{
  "cond_dropout": 0.2,
  "learning_rate": 0.0017,
  "beta1": 0.95
}
Rows from block 4, named by matrix and row number. Rows with one number belong to one neuron. Each number is 128 + 24 x the weight over its row's rms, rounded and kept within 0 to 255. All counts start at 0. Numbers have three digits each. After the name is the row's rms in percent of the matrix's.
# fc1: MLP up (model.blocks.4.mlp.fc1.weight, 384x192), inputs 144-191
# fc2: MLP down (model.blocks.4.mlp.fc2.weight, 192x384, transposed), outputs 144-191
fc1.129 103:134148144109120134095131128082119113114160136138124097141128036128122110106142160143127074123133107131155142126133144070137161135155152145122118
fc2.129 093:133127118133152127145135114156112126171159134142133150150128136114138139124122152118128144114137099149114121113046133107116122120114113147100118
fc1.130 093:135119115152158123108109130131127152124137134116157098154110112113133114135114116142136104105122119102107096188100175133122147123114132169152161
fc2.130 106:109147177144133090106193113129143110131129083148082109120131118096147110129164114148178154141135166136121105085122124099138097117131107169122136
fc1.131 098:150124176164115101091113143185106159144095174135127126127169127134137138129115173125115138129115128135115115139147136141185166116150165152183102
fc2.131 108:114141110164156172124134135107156092145121069140088119128116133103133080185115125129111120179148167110147164121123123137088124091115102145091126
fc1.132 094:139133142124142140151146101136142122060133143151147107154107098120109130148163112135181138135118133130099120130131124102051093139127123120132091
fc2.132 087:097111074111168106158125116125160164120134162111103093106127123102158147113094117077134157137143140124130128097158085140115115134119134112142107
fc1.133 107:140104139112094152069113091105146113145152150141107099124153143097111175075164119085106143075161135152134086115126143154125123142103111131103121
fc2.133 098:130102114138123123110150092110100157149183124088159124118095136128186074095129150148130124113135120119095139108106157151126144177096110111139121
fc1.134 099:134137138129170141178095167143122121123146127157105124131133067064105135097145130109147107096109141115063132111128154111120157127125101110124113
fc2.134 094:131161112128143102170118079150137140117126125081170110123125142186151122152097115139157088093136153127183125106147120143119159137135140097140132
fc1.135 094:155123108088097115143129091147154139104131130140133152084138112145167172147157115142173116117145137115145177163122127152134136117124169116117161
fc2.135 103:114108125109124141149086115129125120114121095156135152111132144140134114126090110130131123100139153134134073058135159153104102116161115085149140
fc1.136 106:145114129147102077133140157183137152133137140155140116138116155102147159118148095115101129125132161166106129160114150120093081122102156103103111
fc2.136 104:095130140153158166144102129173117125126088138089133138131144141118114074143142137126109120135121155077133117106142092148144101171144120101164122
fc1.137 094:139124138123141130134113088112109133102114164151116118120121127097127108151139132123100102151162081130104087172114153104105148136195094095100125
fc2.137 103:133143113148127107123152144100124112129124077146159130128107118193108151170152106135114123126105093106164164080127093114149127154094160147140105
fc1.138 106:160124152120083161140143116121138125127148152175130166114172134142130142109129150121156136160163149117151105120142176088139125157107118156091149
fc2.138 111:115175168112151128145192159137106133095123126120117122110101126126080112125150110159111089111125122146102118067157114145147135171136136133133109
fc1.139 099:165129114162144144130132095114154138164102100143119153134092104098166161111128110132154156066151125149176137128110147138128109135139142135136151
fc2.139 162:134122137137132095102094117124136151146114116132165141146160125135101093140118103117134127158152129099155124149117126131144140219119127120126119
fc1.140 087:150164118098116136126160117126169063122152145109143115138083104110124130130140168109119097113091117160109117181168129106155143132092129131123110
fc2.140 092:139130183118107137133078133135127185112187133137131149114191102159162127150108110120144080078116121128130121108125136132154115142162143141095122
fc1.141 109:107097108092129108134152104134135172115174119118147189102107119096127125119129119099122126165141142115144155146071177167151173108118170154133127
fc2.141 093:149113101125141115143115108122115074131173175124142116141114130144132148119114146119139131159106185156093143110139138144131151124104142138129138
fc1.142 101:123139127153169141166142093132167139159123173137156130101128151088118125131162093110122087147108108172105162098103106095131124135130129134139152
fc2.142 092:156155122111148175158149118126129122122110115167111093133132163152159140108122146169092127131120109085115139175120151108128110107132129158151146
fc1.143 104:089145104140089133127116126132143113129145103136102107112089112166147098180068097155162100132140142163125127083120090123128108160080108125108114
fc2.143 106:159157153145114125129117141086125123130135154120140150169167124097122153149142146126158141090161162100123135152128126095105097168144145132124133
fc1.144 086:109146147130111159138118140104094124120117133147119145161143135119116118117153113142124034155161097118120157129142114138129122121123114119067109
fc2.144 087:117107106142107111115132142122157144104125142147159039164123122135148134145110156111126162141129098117136171115133088131164115110161123127138107
fc1.145 101:105126159135120130156063117099108104110088103147104078167146163124149127149105177079148132141157101156153162095150143113125093129104131114125104
fc2.145 096:148116166117161162140128139150132158148093125125101144113113113151109118092144069078120142101123188144119154116147155141112114147135139113100109
fc1.146 077:153125126173113147122079137136100142169149128119113147144126117111127142197125112125134116132100116128127123134123144079133118125126146115104149
fc2.146 079:110133109151164144158098088149142132148180101120114082146121120194115143133167143088166139146136120154097153151151153163103127138097130121111142
fc1.147 084:091191091113112148137112125144160109157126130137087101115110097120128158098132126108187118123125124181116163158128115165144148077116157153112115
fc2.147 088:175179166127122099124150131124141132141144095119131116126146142155148103164126111124156094150129119103115115122123124109116158053119111130102110
fc1.148 100:160138140162197135131109069060138160152128129090192137109131176130154147151141157133138109116110100104112148118106120116093154092154160098095140
fc2.148 092:163147160160129078142133117127150089111137172145077127122119124169102095158128104089109143123136120123185129162151140165157094131136096109147108
fc1.149 099:123139122152117142143117157122152115117125108108082099129128100137113155140083097125099120112147126072123113098131141139143091142108077088155142
fc2.149 103:172146123168125096105119123161105145104162137122132115133114114077116094142098174102085125173126179124079141137117161166156150133122134164143133
fc1.150 085:138123166123139113147086145096138129116142141107121105130200151147110097121132084137117114129128111110155134149130101108135128094099119136128064
fc2.150 087:102116125137189103123190130166131112120116118149117153119044134136161160143139170103110093145166104126134127148095084123103096120130167139120120
fc1.151 098:164150146075117152149127169127158159131095122111117125135104110155117122098135101120112109157110166101091096142154147095137120119115120102142093
fc2.151 098:141082161143098152153105117139091087169136119133129104079154123107124106141140125105143121143153153146103172104146143140102122169094154102116120
fc1.152 097:139133145203139114118152140134122151085124099164148120135122108132169096127137161134091134134101114085108111161133130124139147151149143152131121
fc2.152 105:111161140094095139141157135144100134118148094153068126136079136075148125102120147107153141133149124074121092118145130101159136103147126090112145
fc1.153 104:146139182123138150110151135166127130111182144120163150097114132162163121121101127124152132132149121093134144107127125145136109106106150122112157
fc2.153 095:153117071117155072097140144114141117104157173103100117092173163126141137120138139126125108133151176176124118163128149118114102119128126121137118
fc1.154 100:117124145136122147122127078110091134104143138187156158145133216122119139102103155129133150129071127136135127128129138116120123140142140121156111
fc2.154 092:115182133119111145069103159103128114082157116110127117122127115147127141113113097108147139173172135129108128119051148169147144131153116151079137
fc1.155 089:122159142135152139131108099153114096140119111130145137112140152105109143082141137163116169112120115155127134149147140140092163061121158099121088
fc2.155 089:153156124121166134122143139124138150126101161120181124099115118160137172111123123081113134132163086123136127131135062116147134065164121108135111
fc1.156 126:142089135098111136163104137155162109145126141154124125166138123185121132132125077139117078157126126108122096121129106132159145109164170151124125
fc2.156 125:152106124128103169102103119142114120113131146128130158128146084147128088167135088148161092136126133139136122119150141109143131141117143123151120
fc1.157 105:179104156124122108099143168170118138152099170081172105105158146125130115149149132080107111128142103105080136110138119137148120115148103125125132
fc2.157 110:090112153108143139116118148119141098113149084094099124144096129125134159150119112142103110126105112168123139143174095102123107099140149129126109
fc1.158 090:125149114083115119165070145127109106132088091158139108116137073150128124174081149121165098109140122130095086130089108154122150122123158118148164
fc2.158 089:107177101112100128165142107142129144227125117116162153144159145145129123138135136134149134136148105124164154110129131147152146119165102115105167
fc1.159 104:171129185141153171083099085080110105167090148150111156122135144108138152126114151133111126110139081133164112111147155161084106132122117105133085
fc2.159 092:058143154133104152139134132115144128115111116127135141144140150122082121141073134160125154147139138132130106154117140105119110105153125131139121
fc1.160 109:119133109113147120164098113145118126128080125138139123115107163132124171149158183127140131101095104105131086113108146171147136105143144148112147
fc2.160 097:125107134112136148142137094151158115117101120115084122099089130075156138148122107069129132130151127144127122120133129142143091143109093114147145
fc1.161 103:142135153126173134092100172144171120114194132150112133107135130086141124151136149113201141121151152150124136100148146151164084118181141124147162
fc2.161 094:129142077140145127138104106132123151146188130112149133105128118183101159121111120140204146100094136085110121174138112138109100130098143149116137
fc1.162 082:108126116133155115128125133086114079108121191106034131132104097141123129109115118115112138135103119094122136132136128095116120157115075120133133
fc2.162 085:145109090120120165153091118123149130117132099133214125102148109123129118153129144103126132155128148203129131115136102156107122167113154101128131
fc1.163 123:078139109121134169095138136140105108138116081178112118147091106145108192108128096113125143086123144148152123116147139124149108116132161087099096
fc2.163 090:171172048114131129125125153097118139138093109086116119119145135133105113171103099151134134099127141184142136137097154140128114104132069083116117
fc1.164 084:081132160095163136110120137118105096126142171119136095135153149081132157134126139132135142121170143134169156138181127126135124146165129120106129
fc2.164 086:162138135134156103128119126119105122130156105106142138118116138199150137150105116092115134150119112089118116134126109105155113106120126117132152
fc1.165 097:133110148135146138126119130124113065123130139146155124160167130150084139144083113165162166091114133163177148122096124102114099126113134124135122
fc2.165 109:066150105147139094133148098144121169130145165117109129121063105080123135122151164056137142167136155178090140089176120151158160147114088133129138
fc1.166 091:132138125136151133075181144185102126121153116122137127097131114149153146110116134132162073129115110126122155137150126121112163124124135118127104
fc2.166 091:095162142145101153148129130144145132207134142103152168151103123119149139080158123119126154125162118120118122107103094143116128121131116100125142
fc1.167 105:117130106113123128152146145156135101161186143149146137145105133118137138152117124090106161108101148108143089113115090118150149100103128160153078
fc2.167 115:157154167131110119177100139128081135113116146148127121144161117130125103113153166134161123142132188127105154089129108112100160087092103168107113
fc1.168 104:121165140125126117115148153133155100145139139124167117123142109147121114164122151102164113137122157150141128158171120170144125123127146147113137
fc2.168 090:161121133140100164123129122122099147118140127130119098071081129116141149126095106145155133101140130116119108114124084111129126096127094164109145
fc1.169 086:119168104169149108123147120105109092121099170157142133135133150167120139116168122146104163127099145111129138105146132141156142084115152088117145
fc2.169 097:142151138134120071113137138152127138113128098113131160150149118134144117123090153171108139142166184184144116148141191133130164090131168075164144
fc1.170 083:104152136111102119159113119129129107096146128128127092130109106179163115112075133120170179106113105125126159168153112114142153118148150133131152
fc2.170 096:132140128121151127101108107144094148097125120119135162138136111087121165137133153153170128117136136102139144114130133107147106146131142143094120
fc1.171 100:128149119125135151159066120131127127132158141134152117092138218125156137153136136115102051115160136137129105130135091130162127121120140116119149
fc2.171 101:117145140117127154141146164116158128132126115130128134098103146121113134134164114162116103144054117125093104119100102120117174128138123142144113
fc1.172 097:142103149170087129131163138110125126139113098130126156100102107141108135136171109146120129139184162155095130159151128106115149056136101172122122
fc2.172 087:096131168147112114140070115103163155106144151104138142124156122091136121105098153138172126139107140119121101095103140152139143063122157153131098
fc1.173 091:104121155134153153140114066094116127092129112117124153147125106154116122164142145118157157082110141124116137139157112172140125128195105121136155
fc2.173 090:152123128153108126161138118153134114080138159141133071151127124110140111136140110137141149093132142137130140106163107106121144170062117138146153
fc1.174 089:147121117096092123126126092120111121139140140073119159153085110133157108128118160125156125099131143111117081138089157165109139135135183107185130
fc2.174 095:139118119113123155099113119118143179129108138114137131132162126099134156113114082102134113156172127124126151177115150165104140156147082118146162
fc1.175 103:136122126137137143116133155168155129074182128178136112115129122128160117078098131132134113127172118134175139129157123177133115133143123123145170
fc2.175 099:133121122166127138139077133129119139120169142099106125187125119185093134105131138112134131069091108146118154141188147135133120133118132132119140
fc1.176 110:082110129121145164122090107176075156096141136125149175127135142133185088125142134126135104092170142114147156107152112080144147116122163144171127
fc2.176 099:139159119127134083111160109192118097138112156116133145099139124128116118159120095122169093177143137128137158105135092123123121131092106125105102
fc1.177 090:121106112145123096107163144110138137149093157138121118141112141144110119083120121112161144155172121158155114099122099105134136147083099168154135
fc2.177 096:146101134123116127090095116116069104139085149121172121119149106135169074132116135161144132136135144072126135151148083117153123129130135137110131
fc1.178 091:102157155142089109126125118087132156123146104115102164162092151122140119120141124074135159099097072122072123146125152130099103140156143092123138
fc2.178 108:145157104167139160140123156146096099131161137076102137153120140030147087121149116193141115122124101200079127135139131115172137139103133128141094
fc1.179 119:159121140098121158117143132106140127140140129121118136104122127141118116087145112138145159147124128099140083120080078120108159110170115117112139
fc2.179 103:098128144141131108110148147119157105111162151139125136167090130122151111119131153123078151086137120129131107114157107108155143133153153136143120
fc1.180 121:115147113145134138120156137098131120110118134124144133166122128130113187118115130067165109127159135115148067116155119101172144110111120165094152
fc2.180 104:087137098113126117099158133143126154151149143152134146134177121140138120104152117104082117139108095163109116158122137101122117134148166078150138
fc1.181 088:129184096110144118144197167154135127128132105130114142161084099145134113145177175108129114171132123164118089144135127098127158122128172160125113
fc2.181 091:124149110073161140147063096147130154125141132114118102151165093100141145119099102131151132198116115082131120129116126166135123109141094137150155
fc1.182 089:118138137134111110121189143147120111155157125115119105115141149082098159160124139150111144109142138133165111118113133121112118121148153147124092
fc2.182 079:128161113142111166119108109146149128140139134101151153133109138198141082126144107110133151136119161150103104151142155103144142134124095130150136
fc1.183 093:141103112126122145150078141139111133101127082126086132142092104147146152118148120125131145135128108146113120143111127126108090131125163109119178
fc2.183 093:106098146126148113126160140145089126148120189127194121127180135070124081109136125115136132145153056098120130106121129115135102123132091131127159
fc1.184 089:151102105086178140133130148178142142120105154128163126101078141133120132150127110142113107187136115165107086158123145130174127132139126078130106
fc2.184 115:097125109144112126155122139124157090126119174123119150112130111137131145147101137120117143165150130152180148101131124155088097123119122133138106
fc1.185 121:158114137117125139137123146173143121132113153117140129117122113128122121145127123138208122186138111111127113152115155141145188142154133131179142
fc2.185 109:118123128130164116144091087206087132146113108124133143138132126154161123117118106143141119141101105168122142102163114114132168133146141121173169
fc1.186 101:157145106127136126108127157116156134124104141128101086140183121164101176129139102115129134125108065128135151152106174107135155105115156125127155
fc2.186 108:134138099134150136096128114115119087123115123119130140168142121065163101130070129204111150137125102151129129126093163124148144149131130112133152
fc1.187 088:156115098128134120155122138120136110134157107077108131106101141169166142134145164117143125095127138131111129092156135102128105151134135123118158
fc2.187 098:088123187141116130141113094138144152134107164125160109135157129122080129104126093116172129116111172136143157139110166157128150181118125093118144
fc1.188 093:127079128125150130090138147145134111187108130141143157134150169159106120150139143127153090153099136116142134119110121131200108109168126111105119
fc2.188 083:130118147143104157163143150120115136170136122116111091155082121124150153103101128144153153174147150127153175134104146159141129132054135109132131
fc1.189 091:131123099094135148082108127135109087133166159103133093100178126148105140096159114092182178140119134130145120083081162104124113131142143101152167
fc2.189 096:129136166121141160141113113140157163144166131133144157102113156101157106129090123199160135125106144144115117187127135086161184129101086125128126
fc1.190 087:091118162144150120134154101118102156157092107146137153101122140159133137112103108154122128125156064136149104082104089116106121159133131144115137
fc2.190 094:164122053069160146130100163132106111112168141125174124138143103103118143146110121113119120120128072119114137135142078135135142150130101119137136
fc1.191 101:092138173145126128160109097112111191174128121147112122126082116135096097136199089105180112137148093131122148107107079129136114178121094137151148
fc2.191 120:165180159115122109112124113113103110128085146152112116115089141090122132099100109148130148116108157134092121189133101161135164094117118100128172
fc1.192 093:116161116114150114149142127146140113167173105114103158115154118147175131129137139178122129166097132144115152127182107121133134129170146107159140
fc2.192 093:163151098127125154135128089098120167125120110152192089102121131096102114153141134096130129141121150092140144180101138112167078157141144142141153
fc1.193 076:108115106114095130117173113082138123103100136124111107093126151118147140146117125120163106121129117122124078121095124078093106111069095154114118
fc2.193 083:130102120146137157132150124160122138108139130141157084101118136140105139167139139136136120126123126126178113142108135176094097102156146146128168
fc1.194 113:115142108167194149110116106136123140131106100149152092095105123134149139142132115167128126151101128165094130115155129136170128118086144142124125
fc2.194 095:173134135114143115093126160154113129095123086114129099136130132155137105130139132089129127107133092093118119099118115130154134093151100124156106
fc1.195 124:111131112112170110132132154132121116121141144147123170103158150188109143175113130168166102125120111105146143138153123128115131124095143141132133
fc2.195 098:156107155106133139146132078130136136122145119156128165137145123140129116090149148121112090129137091122127098114100106148145114130142156138153080
fc1.196 101:117113182153118148141156086143134162132124134118090120155173112110158111108117123101135151153117139130155116126148096105151192122138144127138102
fc2.196 114:174071088167125106113109152180131100107107107129102140110106121130122144128157150154130137118131157136140126138123114159114138167154180108129114
fc1.197 122:142147131146141141128121137138127092164132122174125156107149162158144128156159161154127131158119154108153086131174148127119138114146149125119140
fc2.197 087:159148104127135144113127155131103140117136142123139134140167116150133147137110103118103157142121133154126178152108104108104115127132157109146132
fc1.198 088:101133132146120128152152132152109126158136082138092120161170087102130130121055120127134101139130108148144116166121132137175085141127138160126100
fc2.198 094:137130135160127121150156123139148161085140170097134147110073112173142095117136130151130130129137131084121123131133127127108133149151116123108164
fc1.199 090:130100152143130110142129133153114163123129132127131162100136106167128149167160147144064112144129122153107096087133126091096087138156174117105166
fc2.199 092:136123096121105157140088099128137082133085121131127130119105138101160156121134097100104113096124138122158141159151118124121161111122045165106143
fc1.200 084:139121118066127131071170125123135144154159174133143121112118114150183135087120130116154129077117115132127129136158100122120125165081138127128106
fc2.200 099:099163087065121123131091118129133100138129076140120138095127107112108142122167135138114141100140134144123127099135128140170157141160143108151106
fc1.201 098:138132128155116176138130130137111131133147111109140184084133144123135115135079152127100141116185183151155161130130144175082127114100103137123126
fc2.201 092:146142135150129138130147172139119149115135135165126096107117132193136150148125116152121110092131133108145155122142104118103099121113170105144105
fc1.202 091:171152127125130135113200133155136142146169155186110104144177125118117134154110164108109120136113145142121129110141138115126106144161114072152180
fc2.202 093:089145107134117116112092146118100085158115083112151105115088117133135099153146101128118135151145163122104128158124142128139117178130144070127135
fc1.203 093:118136108119103157121157131129139133105140151165133165069089141117167143117136109090107124075126175126093105106103131122146137122074078097127129
fc2.203 100:132144148152129124120141105123142131103140088159118154145157116127106099101107118152112131124118149149149119099165115146105176099133157110135135
fc1.204 095:085116119152141146115141115112130139148131123147059121119136103067101104103134101119150156109090123143111146113107155101084130100131124154136127
fc2.204 091:163127145119163121162109162139149114127116098130146123118107126189137132146154103127128122133126083090114107158163113139125114101143137136143112
fc1.205 087:149154104112126107126172175140127112152158162131122137116157100085143146141127075117100116112099161112060111160119115125130119155131122128120151
fc2.205 095:114132129157163178135136120135140146128169113102144120080117124163130124147113162165120107146112140164144135121164100127127103168144139122125106
fc1.206 127:120104129088123158097079149114095133123165151148136144119134124151096100116144123131133143127110092111095155124131064179102179118074125150144162
fc2.206 113:093097118081119116114118126118167096134095111164104106116138160153132126158131145157100124093107106149142122133124100085175128138108123127177151
fc1.207 097:149136141129133148172121168125131152124151139124130132102067122143138079108116147073101127120111139141076124089164173120148126131112117092138139
fc2.207 107:077118093143127112134138107145148112120156110143115107122169127098107188091157120148120114115154111150101124143109088152153112126134129118153114
fc1.208 098:068124133110140141129174113101116133142152122160071106174126105105130153127139059136144132107156103135146158148143138127112105123173121138134078
fc2.208 087:242130138151142147101124127145135153126104161129145128142146126168160119138131149095166123135152127083085126118125152136120129094139126151145099
fc1.209 089:129106117142149113133119129122109117133136143087145155090112138143111149117132145128106145157156121136090113159083141128095131117095184126138145
fc2.209 100:123111120142126160102118105104125151110135073184099112134136124130116142128111134133114127135149139110179140096165162125149149131136044114137146
fc1.210 119:131137181144114130126116115158124141105104113127138147148073133120112094104159081136090113112148109145121142115108114086151150132144118129114070
fc2.210 097:117088098153118150119136140123131155124144157084123140132138128118125122143062144109085127111137127113122135097144135181143112175142124136132085
fc1.211 110:095102150111129105162131113146173139110135137090132161140105138096103096131087082078132135126123104136127151124091186137192154142118123115143133
fc2.211 125:162101125117137186113151116124109109123131116168169131113172130165114165086151163165111119140121091139098153153105180126102125149122122125147134
fc1.212 110:136115123091104145160163132135162133140090113111139176096118113095126168125112130138144136123147132121123132121150138150095103172046130126147141
fc2.212 105:107136168047143149116157145116122133074150121124107125126091129114083149113091159119136122157148130132122118086095130117080147117154099119127133
fc1.213 104:147140135140102144130134150140148098110114139128146126148184114164095143106068142107156142095137113148149136145181128132117114106146138126150117
fc2.213 116:135139150176127073092145135121128159129130135128119124137069131098122079158125127144197132099124124127121122098088108134144119071102107124100137
fc1.214 082:124087153129092132143118149157149130145137133123146132119107165118113128143125098135166060106155123116105114099138132155151100125127123120105139
fc2.214 085:099149099116163152163118116180114137111136110126101140116128129151136106160130109121151166129124112153110119175162160152078138103168161119129115
fc1.215 110:116144110142163147168097123142117144121134099168133128122096121131136117127100113116118119125138167119145122129121128102118151117135137112117104
fc2.215 107:155148138118128043115148126125179157144178129137095122155176141120117159127142123157105118143119132164138138106135157114130126102152082086139127
fc1.216 089:116111120133133142140116098089063165110146123117095150132105145120104153115163124101145148174104168116124117122144147141130102154107126117168119
fc2.216 098:133125134118115075135138132132163098166133137129155131104092135126141139132090149121124128141112144196140137137139061128132115154117156114086136
fc1.217 086:138113110128108135105155123109146141145105113120133086081123099122131124088177123146117181140097137144119115113157149151132147128127121129113100
fc2.217 083:105133152121078148119101117144113143118134128138127170094126079138114143149136121095141104163169129116151185142109165159116170102082139126124100
fc1.218 096:124122119138140122091115094133115204126146149126140114146183115153092147136120102093148146119149128102125157149157126083101143102123122128130132
fc2.218 124:141145124171140138158092135142157083114126139099130141135113125115130137120125129135133121123136125143137140102147065093147120082159103178132151
fc1.219 106:140160119137134137138084156147102102121169107141115124132144113128124170136136152130175105113147125162122126110114145121129109125145060182127080
fc2.219 111:112118173127143103145120115149156139139155158126101101115126094121142096143107120104182149134152113091138100123124128130116126086154166172145124
fc1.220 097:137147117095102159117136117151158135133094138132108115114126144169092143126122088136125117130145100086133138095142069061129073130128164154106121
fc2.220 100:108134125133133155113171135131133171138099107128125136117118125057166108140144166180133112151111126152118098112136062129120146120121099151050102
fc1.221 082:117159132093122142169134111098112088123135149107165151121165088138117087090142124104137135127147130127113169131147129171097203141129158125134138
fc2.221 089:114140142118109114147099143107183180103148122145136120111091112107109159118109105144129134108149130128143097089114131056118163141114085118122190
fc1.222 092:120179111166119100149144165120130154115128175181134150134133115117133116123117128138145110107131122081161097135127109105091106109103135124124130
fc2.222 109:083142116163111135139088102127138092130105097116111114122111119116112136134159124115178146127139128163103142088114122133144179120112109099136108
fc1.223 105:104136114219121124169104175141109144124119122133150091192126111144157134114142147139109163102152124160142104100113158152144103110110135150102118
fc2.223 092:144146090191086071120108110129100164123123134129111108116111134119052126134120108093126154135138088075145133137151130111157144115138113155137144
fc1.224 139:101142111123129135085136140109111132186148095127106143111135094129138155112118170106118122134182096102157066142132109113093145113174122136151130
fc2.224 103:156124103134128114133081084076131113113155144125188157127161117126124116126158116170103117129120104183106213139104097143135086139094108128135127
fc1.225 105:149132140085097153091114131180167131077126129142117061132109123078117101105162105139133124156130126143078141104119128124159128147090089100134136
fc2.225 105:114133119100130087138115109131121122122114104137109125137131137164154142123112127079139102161111118104121129165149115084102089128177194120136118
fc1.226 104:130119166119123106102156134129112156111103135146085095160128094144184098159127157140106175111097140156095156141101135143132131089095178111150097
fc2.226 111:120128094129128153095138145081081097135091112128107168151136147121060112141126083160088126118120134119144094129104142107109148077118117121120096
fc1.227 089:113102112139139125160120136142141125143153113144143144147130074135063132096116122070080135123165140120158152152110108121124122138095136132138167
fc2.227 106:144119168135138143160159167134137135106144128116121124097124106108202137184155162172123111140091129106082108102096104128122132139122131149124138
fc1.228 087:104142140163122127111101105134117146165113121101170135113112134105163130164108137178151137133110073135180141109141092111122132150160138158177106
fc2.228 102:112126150112136156126202121148104126143131152122106122120148108145152121109159142097105110105132145118133137087102120128131109183142138135103126
fc1.229 100:117120108133158138122145107108126134125099082119120124119161077077146112153114166121132113078109101131120164139127122158143126133111103136085119
fc2.229 099:156118124147175102121140156125135148130123160102109120129097123160116111134127097131132124103112082123114083136111120101146153123093171145126151
fc1.230 087:112117136128159144112131125174108130146172162135154114129114126114137141139117146140142111136125100130137148138126138113140108121133123092135099
fc2.230 095:112119052126138097140128114167141126108152124109177112118125134112100113110154102114160107130131156123150123155141120135134111136101136150119096
fc1.231 102:108136187138171131098145104113153165126116104142111130160137130181105137131139149066146143171144112100125195165129113150100144117125137062129120
fc2.231 107:079127091142136156144135112114150095115143173107150129140159133133161114123154170136139130135126134105137127059143122070084129198158109138127092
fc1.232 083:108135121130130164195143095125151116112155139169150139155130068181146150125103103142142127114143084092150084140122093117137126124110131120152088
fc2.232 094:146149113114122075142118136118135116133085111089107089126131146108136139169156148129128093084146111124100140083103105127109111139148116163128128
fc1.233 093:112124122154166118117140118120128146112078109090129131128101105109162118079095137111177089121153122137138148115090095143146093138123131099124109
fc2.233 089:151146143180136120141121136118144103075096144155130136143157101132075114152127128151180110124169126116126141140136085106143097109103108077151144
fc1.234 104:121183104174088171143126151134148114116138117130119140152167127116141136107146148156137144121145097106127130150142147153155101113165137180158088
fc2.234 103:124172107123125158114118119090137150163104162129125142131154126143151154151122138066099133110131112119130144132177195084104133131110109134067109
fc1.235 092:074120165117149142136107082117101146107112156119171140131138156125140098142125143106111103088161118149124121164140125161099141130093144096154134
fc2.235 105:126130093136116147105129118131124096126120161077052141136115129098114154100130119134079146112125127122108093138148121140116197168119141111101110
fc1.236 097:132131135135087125092223165101089119123099136158095149083148195116125090142089120125129189099149132123116180143124164056114103145121098118176138
fc2.236 089:130160119126091145120129100104149122092139109069151120058127118223117155145136092101120084108135150121184137135150196140126172140164156095140147
fc1.237 109:086081126143119111128105134137115128125122119128137166179084118153113120141102115143098134140147112104138153150124132125110124143109155077123137
fc2.237 099:119099127136155134122115160119145125125151134154119133135094111124109114123105094107143134175104127095093088150084162118110156108165157110098112
fc1.238 096:120111154180152123128124126138105072127080085093130109175121100146141080137120131143139155127102132171145123112140114152127100145142117104126105
fc2.238 105:115151140132148131143147145116138111094078180167096114136178118118129101117131092126133151130106108115118142144146109117135131125123124130124136
fc1.239 087:139145127112172111136121146131103157095118155124146130121145156120113130128141137106099109132139110077120128093134133087094130115124093093141131
fc2.239 099:173150166107129100084100131095112124095152183143086130143114116176134112127132132104126137119108096181111094144137138128141147063137106096140113
fc1.240 100:135091112124067134178118133123167135125124119172091119153129203133150146177108133158111094112100130140164103150111105126139132130154151121076174
fc2.240 091:106100126119166167150116118166114115100130137092166136158138122116092111146109132093134121135146148112103141115145170148158144125106111107165127
fc1.241 106:149164124128101140153152095152164126129086146211163151120101070144124118109114125091101168138104124110140156148152133117175154147089190127111137
fc2.241 094:071138166125176179135082133156126083140098124135156158157116108071146097140088146154112112146142132132138122093119127101129117155130128131106127
fc1.242 124:114131125131087149176088116124100108129147136026105137124096108131129144102156136132142100126137133125141120109166130154192110133080130144093166
fc2.242 121:095141163115118107155164144127113102159123124092137102128131141131146103101122098090080138190149131142129128100108142170127162132165131108136101
fc1.243 083:145116127118126121129137148119112114108164129135154130127195117139156142136143057136111158079121132133109091152142159110140114144128124097123109
fc2.243 106:114095145161118112134144122132137121134135132095130134102044133108119099115133181136133118120122116146156129088147140154161120127122136112130117
fc1.244 123:141132104132117171180135147140143121115159135118141141105109128143129127117188131102154088135121125113102125152137134149114055134139128108145130
fc2.244 122:153134128124134114121110110116119110160142130150132132183115168123165129185113154154121105136093114135094092110117109102141098111098133090128122
fc1.245 087:188115120103113143144118141103110147127101127106150145139106185106138115137129122135137154127118148159116117119176111092126070093133127113075121
fc2.245 093:075103155143088094155137098146173103093094145120099164146174129125146119132125127139153122122101149119123116139109106143119130080116130115145111
fc1.246 109:122150166184139126111088126168143137173150114130136147135100111130097146132116147119151133108118126142120152128139114174144144143167146141177126
fc2.246 116:147116035158154092125137141126147140119130122107096142116150121097116107147113127150103132124129149102132085095129125132098105153134121122088099
fc1.247 103:200116149112123136100163164125136137181133130154131116136117139122132146143114093107137113144161117116139144094096105146120134146139090076091171
fc2.247 092:096097088087126171151098117128130139112115115084152141130124111094074139144137136131101123083138101121147142110135093144165113161141132098134109
fc1.248 090:136123117130106094128130135088154127162116106121124129117162088130126128078146135118157120104121162136126126084121148131186140144108135137162144
fc2.248 090:135108099121104243114132128114114112135122127161133113141090133110140114146141138173140138121123186128155111154138142139080143128118116145118113
fc1.249 089:151110117119115155107147111129131145124128204169112136119143137067117096158120111142128088074137052162160114147102123124090099147159098131096117
fc2.249 086:109119143125116089076129146116125102148142057148130156155128123160121151121168119129133120105146067112101152117167128064157106132123140142160143
fc1.250 098:128133098125118157179094074128140135096169135108128170143130110155128144163119152165128162101103112135135125124136099115140143159119139110125116
fc2.250 088:105131137130116168137111099113148120168108115166123132186087163140123117170131127116098111074125119134072154144166129109109180120080148124087133
fc1.251 106:117208135104159130164149135121109121139095109158122109139138126154125124138156124160168104153149139121165099110120136114101121127158149166123173
fc2.251 095:150107143109148124175138104138144143110089118138084116127111149065150134086152124106178138150124133125035123108094142116151129121133119145154099
fc1.252 093:116117142126166152116156132128119138146154128085129109120153171139127148127140147101125095124136115107118145130140151155097105105157111117158126
fc2.252 097:080138130121129181093156149140156134114089132088143156134116113145144094120152162120093119186140140140084140130130194111136158141153123163153137